Weights of a small image classifier: depths [3, 3, 3], ademamix at rate 0.00105.
Rows from block 2 of a small image classifier, named by matrix and row number. Rows with one number belong to one channel. Each number is 500 + 40 x the weight over its row's rms, rounded and kept within 0 to 999. All counts start at 0. Numbers have three digits each. After the name is the row's rms in percent of the matrix's.
Before each channel's rows are labels from the 100 images, of 14848, where the channel reaches its highest value: "peak at" is the part of the image that holds the peak. Only what is clearly more common there than usual is listed. The data: retinal OCT scans (Kermany 2017). In brackets: how many of the 100, against the usual share in percent.
# c3: 3x3 conv (model.blocks.2.c3.weight, 64x64x3x3, each kernel summed), inputs 0-63
# c1: pointwise conv (model.blocks.2.c1.weight, 64x64x1x1), inputs 0-63

peak at: centre (90 vs 14.1)
c3.11 095:462472508431544505464553535529387538541480467476465475512440555510478469488426462511483549481512446501479479385497535563436522539474543503438534522450510443523491497531510513515479480499544458
c1.11 092:532463493431572532494543567546465464509587502509486503513485534523490521473483405487565548508526476532538549409477496543459503590472561530509542509494528473537525514542513543515465532455553459

peak at: middle left (33 vs 11.7)
c3.3 096:458532447564515479510483469530410485526554436481557533583448526491498463510470498508522533461457499537493486351499553457496527482506547478504441443502479495479508449505513473439469513476542472
c1.3 100:452528393465492520467468467522417509521456453472511502556426522482515469467436527518468514450449492555503483393445534472478505437480568492456430468483479491501450509456519455493518519473505497

peak at: middle left (39 vs 11.7)
c3.13 117:464520471495478480511466543461542491479570457448531441474492493481442494543497455536548491477493464488453422444479518552494488489387404486504525510491461485401440514542476529496514483485504419
c1.13 105:485525473510491481508475510495526502507482497448515408373467517451431484516480434481535506487501486495463419456470526535474514485405410500518470522517495484388457525505493518505486462473487438

peak at: bottom left (95 vs 9.8)
c3.14 131:544520412523498532428464514446446465505472589431498473443436495529505474512502476495505490503523498427455462480439531528475507465461460419492481476542472500464443516539511406549498480540447508
c1.14 106:517522420516484516422493510471419487499481475451482468372460488529506475505510464518493480495528484484448458459435544536464518460467453369486500472539501537494431503532521445516501498508460503

peak at: centre (50 vs 14.1)
c3.7 090:501510502460568466481577435472452577473471482470495488542512419467512541478471507501436551435544482476534486512459415440400441468511456473473500446503492505458476508457503521480464464480552483
c1.7 096:536508512482516531443472517524481516469426566445476510476508512526521529458457438514472556472493483480542567476434473463367447501471440471461503430506541464518426545451522498511515495491563508

peak at: middle left (47 vs 11.7)
c3.31 111:511518492526520456510500527532476545531535470545539500497416496474511497481509536522498476461518477472504523545550485567437437452442425482569437489537438539376518483494513544449469509487503416
c1.31 098:504521465503504496498478493517450504518475515526452467507465502529496461461490502544470466475460477443495497499530495569452440455445404479525481511533476535338515532490514476503519497466502372

peak at: middle right (31 vs 11.7)
c3.23 088:497527546559406459548461547483511466453510528511480488475519542482432560463492498480426502477512452493561481489468465463470530563511499551516442419518456522521492464526436512408524446468533452
c1.23 105:465506519509495505552437593479504496460486469503456490481470512456484491470463536493404492485488437492498483464492509496515531498488523473513463366543428532540518493510489453388529433488522436

peak at: centre (39 vs 14.1)
c3.41 089:464508414539477449453461465439481467476457441504463467489454465484590525462485555470435517512535469462478522553504473520494548508449492489461535463528434486488469486566536562499481456478409553
c1.41 104:420519390516508447444477432467494501496473487445447449478466489497563520463503538482502475509559524482433462517481472521490477506436463477483528497515454519457477492543534531502498454465361496

peak at: middle right (54 vs 11.7)
c3.32 095:535515493544475546486465516498493507398497423522481482507523487467515502465422544504500526544546574547493464481523504533452466499490464573425481484444424437516504433495464491520485510394530462
c1.32 106:509464474469475513465502489405539522491499419492494440467520497472500452441491475485524517442560474496476410491490510513438440538439353544471447506467510485515499460485462469483447501478500497