From a checkpoint of a small image classifier: batches of 384.
Rows from block 5, named by matrix and row number. Rows with one number belong to one channel. Each number is 50 + 10 x the weight over its row's rms, rounded and kept within 0 to 99. All counts start at 0. After the name is the row's rms in percent of the matrix's.
# c3: 3x3 conv (model.blocks.5.c3.weight, 112x112x3x3), inputs 0-11, a 3x3 kernel for each
# c1: pointwise conv (model.blocks.5.c1.weight, 112x112x1x1), inputs 0-111
c3.3 439:45 45 46 43 45 44 46 45 46 49 48 51 47 44 49 42 42 43 38 36 36 30 28 32 19 22 23 44 45 44 45 45 45 37 40 39 48 48 49 52 48 48 50 45 47 41 40 38 30 28 31 34 36 34 48 48 49 46 42 39 44 41 45 37 35 35 29 26 32 28 25 28 49 50 46 46 50 44 49 50 50 50 49 48 41 44 44 45 49 45 43 41 45 42 39 38 42 36 40 47 43 46 46 42 42 45 42 42
c3.28 962:47 47 48 50 50 51 51 50 49 52 47 50 50 47 48 51 50 52 17 09 00 42 35 27 45 40 31 42 37 36 48 42 35 45 44 42 49 47 49 50 46 45 51 50 52 44 41 37 47 44 42 51 47 49 49 50 47 53 51 50 53 52 51 30 23 22 43 39 39 47 44 45 54 51 50 53 54 53 52 51 50 52 50 49 59 56 55 55 53 52 43 43 45 37 24 28 47 41 43 41 36 35 45 43 39 49 42 42
c3.32 029:50 48 49 36 39 37 42 42 42 47 54 45 44 51 48 34 33 32 45 44 45 35 39 44 25 14 36 48 48 50 45 44 43 42 45 46 50 50 49 51 52 50 45 45 40 42 45 47 27 22 37 28 24 33 47 46 47 47 50 51 35 35 35 45 45 48 37 36 39 32 35 38 49 47 50 42 37 45 38 35 40 49 48 50 48 44 49 39 41 44 49 50 47 46 50 48 34 41 41 50 51 50 47 47 47 48 48 51
c3.84 020:40 47 46 47 47 47 52 55 52 46 47 43 44 44 39 49 54 53 20 27 32 19 31 33 49 58 66 44 47 48 38 42 44 46 46 49 50 50 51 43 43 46 47 51 50 34 36 35 49 48 51 57 59 61 40 41 43 50 49 53 48 47 49 29 34 38 16 22 33 48 54 58 41 45 46 51 52 51 50 51 50 48 50 51 49 50 50 50 49 50 46 49 50 34 35 35 35 41 33 41 43 46 25 30 28 50 56 58
c1.3 101:38 45 61 43 39 60 47 27 59 40 62 41 40 55 61 68 48 53 61 42 39 54 52 58 52 41 64 51 44 54 56 45 39 22 42 52 52 46 43 45 44 58 53 47 25 42 58 46 45 38 33 42 46 51 46 51 54 52 42 49 63 68 37 40 55 48 56 42 34 38 59 33 42 29 32 57 43 54 47 49 43 45 50 46 38 46 52 47 63 36 51 68 69 26 53 49 44 52 58 60 50 41 64 42 51 38 65 47 54 45 38 60
c1.28 087:60 40 47 56 47 33 61 51 53 59 36 65 36 53 52 63 62 54 40 47 44 60 46 48 37 51 47 49 48 66 42 42 40 42 40 34 46 46 44 49 63 41 58 35 32 52 42 42 36 49 50 57 53 23 61 29 53 63 56 56 43 61 43 49 46 56 55 58 41 52 49 49 52 44 47 60 37 45 54 68 33 59 66 33 54 46 44 22 61 51 54 67 35 32 58 47 54 51 55 54 64 61 38 54 53 41 37 57 55 70 41 46
c1.32 091:62 52 51 62 47 64 52 48 42 54 51 44 75 46 50 65 51 48 63 43 51 33 54 78 48 37 55 54 44 51 36 39 44 22 33 39 57 53 50 51 46 50 48 56 47 49 68 41 41 69 35 59 68 48 46 50 44 45 56 55 51 55 46 48 44 56 43 75 42 66 77 44 51 49 52 43 46 64 27 53 51 53 54 42 38 47 57 55 49 39 54 51 50 59 50 57 54 65 60 52 49 71 56 46 47 42 61 53 44 54 66 36
c1.84 095:38 45 54 50 51 44 31 41 57 54 47 37 60 51 49 38 46 64 54 47 64 29 34 50 64 41 42 43 57 50 39 43 35 49 59 49 62 47 35 52 55 45 55 40 39 36 52 48 33 43 49 61 61 50 44 42 43 38 48 55 74 52 41 44 37 43 56 54 44 51 54 43 46 29 63 30 36 55 36 48 55 48 25 46 47 64 59 51 49 48 49 29 43 50 53 56 38 52 62 67 37 34 40 47 57 42 27 39 48 35 52 59