config.yaml
dataset: "retinal OCT scans (Kermany 2017)"
horizontal_flip: true
num_classes: 4
stem: "deep"
widths: [64, 112, 192]
beta1: 0.9
beta3: 0.9995
batch_size: 384
epochs: 142.4
weight_decay: 0.2
Rows from block 6, named by matrix and row number. Each number is 500 + 25 x the weight over its row's rms, rounded and kept within 0 to 999. All counts start at 0. Numbers have three digits each. After the name is the row's rms in percent of the matrix's.
# c3: 3x3 conv, stride 2 (model.blocks.6.c3.weight, 192x112x3x3), inputs 40-49, a 3x3 kernel for each
c3.8 154:483489495487486487478480487487490491499497502493498501487493493494495490483495491482482487418425453485486478481489491475487486469476481487487484442467468496499497462472470466482472444464466470488485458479470471488486500500499479489482501501502473486491460448484473474480
c3.9 006:493485489491479487477469474492488490498490498497488494487496497490498495479489483474464463451432440470458451498495488501488480493472465500496491490482486480483480465465466473480470475475470489487482486480454483483468491498496481496488484503501467446471453412471466454460
c3.13 007:500483483502502493494489484497480481498487489491479486504488488509499502496491488505440461503449476502467467486465471484448462479444458503494499492487489487488485497473423518490426504484443482454445479434433493467467510505502496499499500496496500491474510510502490484481
c3.18 248:478475477483483481487491479491481487489477491486480487476485477482498487473484480464461458450446448471469474484469479485472476493495483478485484482485491476491489462469464458474463469476473481485480469485471491497477504499505496498498503500501443434454469460473476467478
c3.24 054:519512503510512521508505518523528525518522514529537518510504505503501513525515520494479499565582578537546531516519516518522515518514514505507511510520522505506515553543534548547548538540535515513522523521539502512517497496497503506509498501498530528510521528516528528545
c3.28 396:486480482476473472470471465490481492484488490495493491485489490492491488482489481475473472452455458476471471487482485479480478464456467483483480485477483491492490476472464469466464452462451479478474455466461477478470496499499482488491495493499473472467466460479463478473
c3.32 089:509510510510515524504506516504508503509512505517524516503501504508508514528524529526535535584614595524534539508508507509512508514517512504506507520537527529524528541541531524538550543552551506507508521528539520517521496497495506507508500501501514509518534546528516528534
c3.41 008:485493493491490494495490499490502480493485492499503491482486488495495494489491494493490503473465463523519512452442472471470469489478486484489485466461481492488494474457471494481488513507511451466476471479473491495502515508505503501502508506508472473477481471490513520519
c3.43 010:492484490463455471480481489502503504497497500492492494493492491483489482472489485477483471368363407478486482500492489499492493488493494489492485472474483492496498486487491474480476470482489486486480460466464486498496499499499469481490506501501474462481482479495487486492
c3.54 174:511523520508517510518519516504514516513521518513521523514520520513514510521517523529543529559572566523528526497508500513527514507515514504508511525535536513510513544539556543537549540537543507514511521529533513510512500495498508508511500498498530542545531545540538537542
c3.73 531:475478484479490486480479483472469481484478489481481484474486477488495489480487482473478476453450458483476476482478484480475483475471477480483480474466475486482479439445452465470462468469470476481484470477472479483479499507507486494495496502505438448460465465485470472481
c3.78 357:471479479490495490488488490478471484493492488496493494481486475498499496489495493452441452476466469489488489469462471471470478480475473478478470475469475489493495447450446477483477482484478470472468472475468488489482504502502500494503498497501446445442472462475489494496
c3.79 008:504500493511519516520511514510501499515507506524522516506495499506510512521513516498478487624640623525525525503502502503501503507504504508506506519518512506502501507499482551534543569550558509506501513512517520514515496493494510511514496494494498491486507499496521515521
c3.80 266:490492491483484476470462475490495491490488490492492494490492488486490484462475471483482486424415437466462460492493495489485492480478482491493497464464477473469472475475475470474463463459462490493492473472460480476477498498499478483481499500499479482483454455474467463466
c3.95 007:515513514505499499504495496518525525523532522514510511530525526500495500507499494535563535538512504506476492510510509513509515513511512509506509515508510505504498587577592560552548530529503509509506508513505506502500498495495501496497501497500529527542516519518515509512
c3.104 025:497498497494494492491493493496496498492496496485483489497501498490495494474485484489488485402421449458473473498499497496499496496499498497497497485491488481484485474483478434445450441449462493498495469476474486489488501500498492497495499502499484487486475480481470480481
c3.112 041:519516514507507510508508508517519514522521513518521519527512515510507510512510514536537534567566553516523518508508507508506506508508506509507509517515512511509510570551553571546557552547545510511507511510516507506507499498499501500506499498498526527535520528527531531533
c3.120 006:510508515508506513511507505512526519515517518499503495520515520513511512509502508549551546582562515537532541512512509508507505506508505508506509512514513518513512552549560549541557561552538508515513512518517509511510500497498507506505503500501519521539521534528533532532
c3.125 093:500505510510514513508517515511518512509510512510531515513521524510505514519522531504535526568622596538559545505508504503511505504510507506508514513519514507509512528531567531534558551555595507511512511519525504512511501500507506508515502504502514518529521531536534547560
c3.146 477:475490479496508501495499496469455466478473477500492495469471461499497500509509511485467473507505500506508510481471481477471473473462465482482485490488486496497501437438410475473463489491482474479476488488485494492488509509512504499503502499502452456432476469466491499489
c3.156 787:484475476490478485488488490497495503485482497473476480483485483491493487471474466469456464459447455485482481502506504495488495497498500496494488488485487481479478468473473478475463471468471497490489483472470491488492496496498491494491496496497454444447458445451470463464
c3.161 525:478479480492492481484485488467459464480478482482475484491490490494497501496496490488479480495500492480478481476461469469467459474463465497496490488493486488488481442457425444439430475472471478468469469461465485476477503495494504497497494494494452458452469456452458455454
c3.167 058:495495494496495490486488486486485485488488489487488488496499497491491492482485486479480478447444453478472469491489493489486486490486485496496490481472471484484481443450462453460459461461469476477480468467463483483483502503500491491493500498501485487481484476484474476475
c3.171 091:467472483492487490497497493479475483488486494511508506465483476504502506509504503451459464523494466523512500448444462467464473461455466475463466495492483507507508466458469511501529515489478466457456468470467491482477503505510505496501502502503428460444486483482512508499
c3.180 044:496495494491486484479474473496489493499496499493484487495495492495491490468476474480469478425384405474460472501502501500495500487476488499500497467446462491488485494485476471483465465461439498495491482480461484479471497495497486486478501499499491487481457439452468462460
c3.183 104:489494489491487485493493489492494492485484490484484482485487489494492491480475478476464472433380409476455454492493494484477481489488489490491484485467471493494487467469467474471456459453446486488484476462458491488481500501502484487487499499499471467470487477481483475473