From a checkpoint of a small image classifier.
Training: 36500 steps, batches of 384, held-out accuracy 94%.
Rows from block 3 of a small image classifier, named by matrix and row number. Rows with one number belong to one channel. Each number is 500 + 50 x the weight over its row's rms, rounded and kept within 0 to 999. All counts start at 0. Numbers have three digits each. After the name is the row's rms in percent of the matrix's.
After each channel's rows are labels from the 100 images, of 14848, where the channel reaches its highest value: "responds to" is what is common among them. Only what is clearly more common there than usual is listed. The data: retinal OCT scans (Kermany 2017). In brackets: how many of the 100.
# c3: 3x3 conv, stride 2 (model.blocks.3.c3.weight, 112x64x3x3, each kernel summed), inputs 0-63
# c1: pointwise conv, stride 2 (model.blocks.3.c1.weight, 112x64x1x1), inputs 0-63

c3.9 093:495481462491506517517487526407470531442469463488514467466457550421553505471524523466459443487552541426601454547539470530513631499526533453503494455424450457553558506538517332445541475461396536
c1.9 096:448489481509509485491480504407490508466546490476490429463449554384489492480547481474470460381560555480599485536464427477512594446547527430499475453485508508526540506516535414423511426442353469
responds to: finding: normal (80)

c3.108 111:478566592513639459465581464453501436461468450506420477550506517498489522502497464465582446422470434467562543489486534575507644468575560449519509482399516512534569472554500519523492519519473524
c1.108 085:457548581500576513479568458469445448501478450457451412552503534499527504520525460505606439394398458479600528445535520538525603513605558463536496506416537491506590477541487530525493503528454513
responds to: finding: diabetic macular edema (44)

c3.8 086:471517522451487499520539546407401536474489512447470443503480489509529510515557539521496475491473517525662511487442431538441532488474589497614495439461564539546615508434493375483512515540555524
c1.8 091:467504494448491518514519506472389515496514471403461383502481488486511515483542511510490495477451531471636488498462438503389463496439551467601498362462546515509570446470537404432483498497556548
responds to: finding: normal (95)

c3.64 102:517473539406450534506423515428489479563519519466393504443480525506469527425522464492555364483463563429525530522558424476512519570516534516578424529505597570542514422495461502423420510523502542
c1.64 100:462476518425437536486495493458478466597518506444419476412437511519434521401553507531535432434508546472558515533507436451488493534540520538601418545474558576488501346507473505431446517521511537
responds to: finding: diabetic macular edema (32)

c3.3 103:446526579412522479487470482503460427427433421483474576483455521520507515465425542512516511573430416477494464462487587529453582521456413505428627476527534541497519495476453450486491527372473528
c1.3 097:450527583412494486492507444524429447444424457451425532474458583494514560460461513534503511580365439498471440493419547521435577491431440550455599498524565521435495524515469514470494499439479533
responds to: finding: diabetic macular edema (71)

c3.50 089:466594468572464426534477537566542438540477482425509453614510562494510538524470572529465561460532584496463527566445510486488537535494484479557495542533515426542459413427494569630516452447450545
c1.50 092:444529498517481427484478497532502425539508497392490453552505568492445530460477553528482519405505575530463499559406425434497514553466473458549464540535477417521434427459500614611490468419443537
responds to: finding: diabetic macular edema (46)

c3.30 097:462474589546548399484494492563437514449534489447587569541483467531519528465451482532428449460513459402444445472574553552491633470442512454416467567526460529507518470553497500604536497508454519
c1.30 091:444447592533551409500507538540454547429533480485570563543463505523483538477465489506407469455515454431429484487549570536524612436438528431371500555542438527521467465535494470593507515530462459
responds to: finding: choroidal neovascularization (60); finding: diabetic macular edema (34)

c3.24 092:547497470448473538508391402454456434514514486547441509459436469474663480558510478460509499492457456529461521484524424450434527513584496554456559491474474391468568521538462528513587569449484531
c1.24 089:533514495472473552560389424462468400532514450498442500475470494495597444492561490468498513508473443545458481466522459443451546585607479540513569469493520368494572508513495543465559581412488561
responds to: finding: diabetic macular edema (48)

c3.6 114:469423479506507490396468610459560556491535508487550450407506540365407545482520549532499474457538553372547469528519570519482521467444499472505448512500454544527493439526486448422489538587464484
c1.6 093:454452440494501479440504626456570557447531492442503460417506590400396523477534543509476477459559523363503474540507537492497524475436506459521418517505468518580524447524496469407487530578467488
responds to: finding: normal (90)

c3.90 092:557512464418426449540424556429459471492489548522531515422524442530494389479364486459514483537567524443513465587540483463447521522495457509416574509543380444527518516546486581532512494523468472
c1.90 092:574513481473402528513481532502427461489517547520570517384471460500410402396410505491409482494548468452524446588567530470507491541480449518442516508541421410490538521539505597535489544510510488
responds to: finding: diabetic macular edema (55)

c3.35 106:564534380453557432508459483508528517499487399453460551422476543450561465564555488562430417524451501535467463506509502455468481471405436538498517537519506415559451493427372549507475512540503438
c1.35 101:548530378477528427499473481521516501493468437346451517454477539450512458502565425583430465495452534513470512542498510434459509448408454507490514519528534423538446459482412568476419535503492406
responds to: finding: choroidal neovascularization (63); finding: diabetic macular edema (31)

c3.79 106:461470421482511470421489469497540485441565476504520477452619504321445450508458465523452516546504521474487438493477492437510470423433483524496507492552448520511459514451519496417475391605488424
c1.79 085:471495434493549471432500449489564478448579474519524541429614508366453489491453453483479508540500546487501419503491501481507443399466469513487516474568421551550439578493520491453517420617493416
responds to: finding: normal (80)

c3.7 098:514454500483531526443503531460493456504561527467441569398491461522495539468499462533589508504591479470484429599540489488573603541477467560448431484530400486520457577515582520442570434476393522
c1.7 099:495437552447499515490498542478515448507556567493381542392481499471475537459496433487568516444571492461455473556564462485560539543498446503487339500507482484457493540508572572498524447500371554
responds to: finding: diabetic macular edema (44)

c3.16 100:430495412425494525493519569515497482467477458504408528559457461468503507464505533498548423577436505503451415576591483438426498432429502454464555508560415523428521462516436495469525448505380444
c1.16 098:393518424453501514491483595489497471484506477484417499517514440475442532480491545501540479577452490449462413562562462434457495422442503461544579550589454485446572455552439510445523466549379449
responds to: finding: diabetic macular edema (34)

c3.81 095:386489430529427523526505470461491450477432534541407524518460417605505427504429513439565454553497474461464513492473509444495475472583543615450465523461544478441587547506559443530485485439567479
c1.81 088:415422470524438541531521430521485398439392532527420507497462452592465388522435482504526503538468476446472534482509505447542440509574534554449461527472569482418588550469530492518488417436512501
responds to: finding: choroidal neovascularization (91)

c3.89 108:415455472438491465493645459483519539550561562442484575508543582484388472456526590568454461490469550467529508561438538517538599442405433475542552504535513524490432519503473495542516474525515491
c1.89 097:408422482505479441521606485503504519518550527436513558472529613483399467391550539567449481515508547421523512549400499565522594438400440444535493521537504543454444494516520494521520489492482488
responds to: finding: diabetic macular edema (30)