config.toml
train_examples = 98430
arch = "repvgg"
stem = "deep"
widths = [64, 112, 192]
loss = "cross_entropy"
alpha = 4
grad_clip = 5.0
lr_schedule = "wsd"
warmup_steps = 1820
Rows from block 6, named by matrix and row number. Each number is 128 + 24 x the weight over its row's rms, rounded and kept within 0 to 255. All counts start at 0. Numbers have three digits each. After the name is the row's rms in percent of the matrix's.
# c3: 3x3 conv, stride 2 (model.blocks.6.c3.weight, 192x112x3x3), inputs 20-29, a 3x3 kernel for each
c3.8 154:107116112087080088099111112127128135146139144128117126129127123133135132126124121100109113058079067089104107102110113112115116091111092120120127097097114125125128123120127113104110126126132097115120117113118112121128108109112092070081112106109118116126119120132116113123
c3.9 006:115113118117115109117115110119129129118112115107090113119124126104119122125128127119112108102096087082092086123111109129108115116107095120120121119122123101109118132121114136118105115104099116116122113107116098081081061058072104079081120112108116122122111116122115108116
c3.13 007:128111092130121112119116098142131140130117131119104116145141141130123125125112114108088099116102097136115110110080085110078103123112099126108106135122121124115117120119120132120126124113122127088080128108118139122113155138139127080109113086106130116123134120129134123128
c3.18 248:100106099097095100108105102115117115103108111133131119131121124133137131138136135089099097087093084111115091125119119117119114130135121105106113106110116101103118119116118119115114125128121103095104110110105126120106104102099107102107118117116102099109106101113117110114
c3.24 054:145136150167162195156160162125123121107106108124125135126125124124116121124121127152145158143159181159150154154144144160161154144143159135139133145145140126128132129134133133134138124129130138142143154143147152155145160166150166148193162166175139145134133133135139141134
c3.28 396:116112105098098089107115097128117127130126124125119120128121121145137138123116121111107110097109093099089081120118119110104104099099102114108113108106108113104104137130132116114117134114116110109108113111109098108100102093094111113118108113109120107116108109118121107118
c3.32 089:142142143149148167157158169131130131145146143135139139117121119120122119126129126157158162150159177165162169141137141142149142136137152135140143144148154152164157134132133137138139134136134136134139130141140167170166135134153156178180136138148134134135138142137133139135
c3.41 008:103119109118121116115120121123119127143129133156155154119121120124126122130127124067095105105112108132139141072084097102096107117109111125121122124119118129127124080089130114114106115109116077109114111111119103110109079102096113106111131133134117121123119117122129125131
c3.43 010:119117117097100101108107110122124122127123120121137125135135132125127127133133134117115111052067052108126119124116118124116111102115119116118122107105116115113123134125117119111105122123121120113117122118108117134131128120120098095099117119118115117121110107122120122125
c3.54 174:144146152153157167143146157134138134137134130136138131124127124125128127125127130142148150161170171143151144152149152128136133155153153142152155146150150156156153130137135126129129122130130149153158146160149158158156131135135161176172147146142147153149138148140142153144
c3.73 531:093090099096092102101108108122124130119124121118119125133126132129125127130128129098103096093100092102106107105116107111112112106111106096097109111113117106106114116119119124125122114112115084094104106111119098111112108105108091076080117115115111108118116114123120118124
c3.78 357:103103095111116107113112116125117127125128126122121122125124121130129131129123122075076083109114112098095103088099096115116116114113109091099111116112115115115128096094104122118114125125128075083093113106114112119117098098098108098096124129124102092114109103119127122125
c3.79 008:134130125167176175151147152123120117116113108137133131125122123126126127129130131134138124179181182148147135138128121144144144164152152134130127160161159142139136131129129133132133132129132133126118136130136147136143139136143206204202161157157127121115131122125147146141
c3.80 266:114117111106107096105107099124123122110107110112112122123121118124123118126128124114117117085085079091090090117118117118113118107112107116119118108104107093087100122122122121119119121119121117118115116111111096096093110114118093076095112102105123122125113106114110101116
c3.95 007:151149148142140136143135134134142132130131130125132123131132127131129132130128126161161151154150136147143141159155162152139144141132132145152158140142139134129134132131129134134134134134133160157159146147149138134131169173173166157170154149146137148142130130127130127125
c3.104 025:124125124110105104116115112123123126112116115121124126127128128125124125127129128123125120094104102115113111124125120115122118116124122127126126110104112103096105130130129123126125124125122125128128115121120097106113127127127106109111109115111124123124119120123112115117
c3.112 041:157155154150152159138141146139136134136135133131133131129125128129128129128129128152154150157153163141143139151147146143139140141140136155157157147157152143149147132134132132131131131130129147143141138137137138137138159155153174178183158157166142146143140136135138138135
c3.120 006:146156167155158161137133142125129130127129129139139131124126128116115123130129133157164162162172172154159155133133139140146139152143135141148146149152150145151130132132133137139132125126124141148153134138141129133133144132164201230198156155171135147142129136132141139140
c3.125 093:132140137144144162147154168139135136133138139139141139130135129133130133134133132147145156153157167139149158131131136134144135131135134129142151143146155144159159131128128130133131133132133129136145131138139136149156155170169168181172152175175129136134136147142137145139
c3.146 477:098102094109109109127128131131127132136138141128128124136132140142138143130128130097101098125117116111105103097100085104113110105116105098091094118115123135131132123126130117116117134137134084079075113111106136140130104100101115095106118121116108086101126116124127124128
c3.156 787:114106101113105102115109103108104104092089097111116119130134130128132131125127131116111111109105089106105096122117122135128128134127133101104100106102105083077087129117115125121121121120119111112113114108106105105108112113116112110106118114121113104106110100102114107113
c3.161 525:107103107103100095121122121127129133126121124135118111137126123128119126126128128119120111099105103107100099101104088104101101112122113119121116128118112111102105128129130125131127120116118106115107104101112110103107106117110113112123112114114115108111123117125112109118
c3.167 058:120118119108111102108114105127128130122122119126120122132130133119120124126124125104108114102104095112104107095104104115110113110112110123119119119114114116113110129125128127127120127121120112117123118121118105111115115118121083067077108113111122122123124125126121119124
c3.171 091:099107098109114119127122131132133128152134144128131131134125134163158151132128128084067086128088147119116116105110101119105121121114110098094108132131127139134128099106100113113118132127127065062092118104119150140123107111106132141125138142138110109105131119121136135130
c3.180 044:124122107116109099109106100123123123123120123121120127127128127128129128132130130135132128091099082102096092135132126121106116113098097122119117116110110113100103131130129126125125123120119125119122118109114091088090114094095099082090116115116120114118119113118116101112
c3.183 104:114116113114109100114110103118117116111106115117120122129127127130129126129128127109107110089082078115105101104106098110095108117115107115115113118115108109099106127128126125119116125123125108111117107100106106101104105106106110095092109096103116116116120115117124119120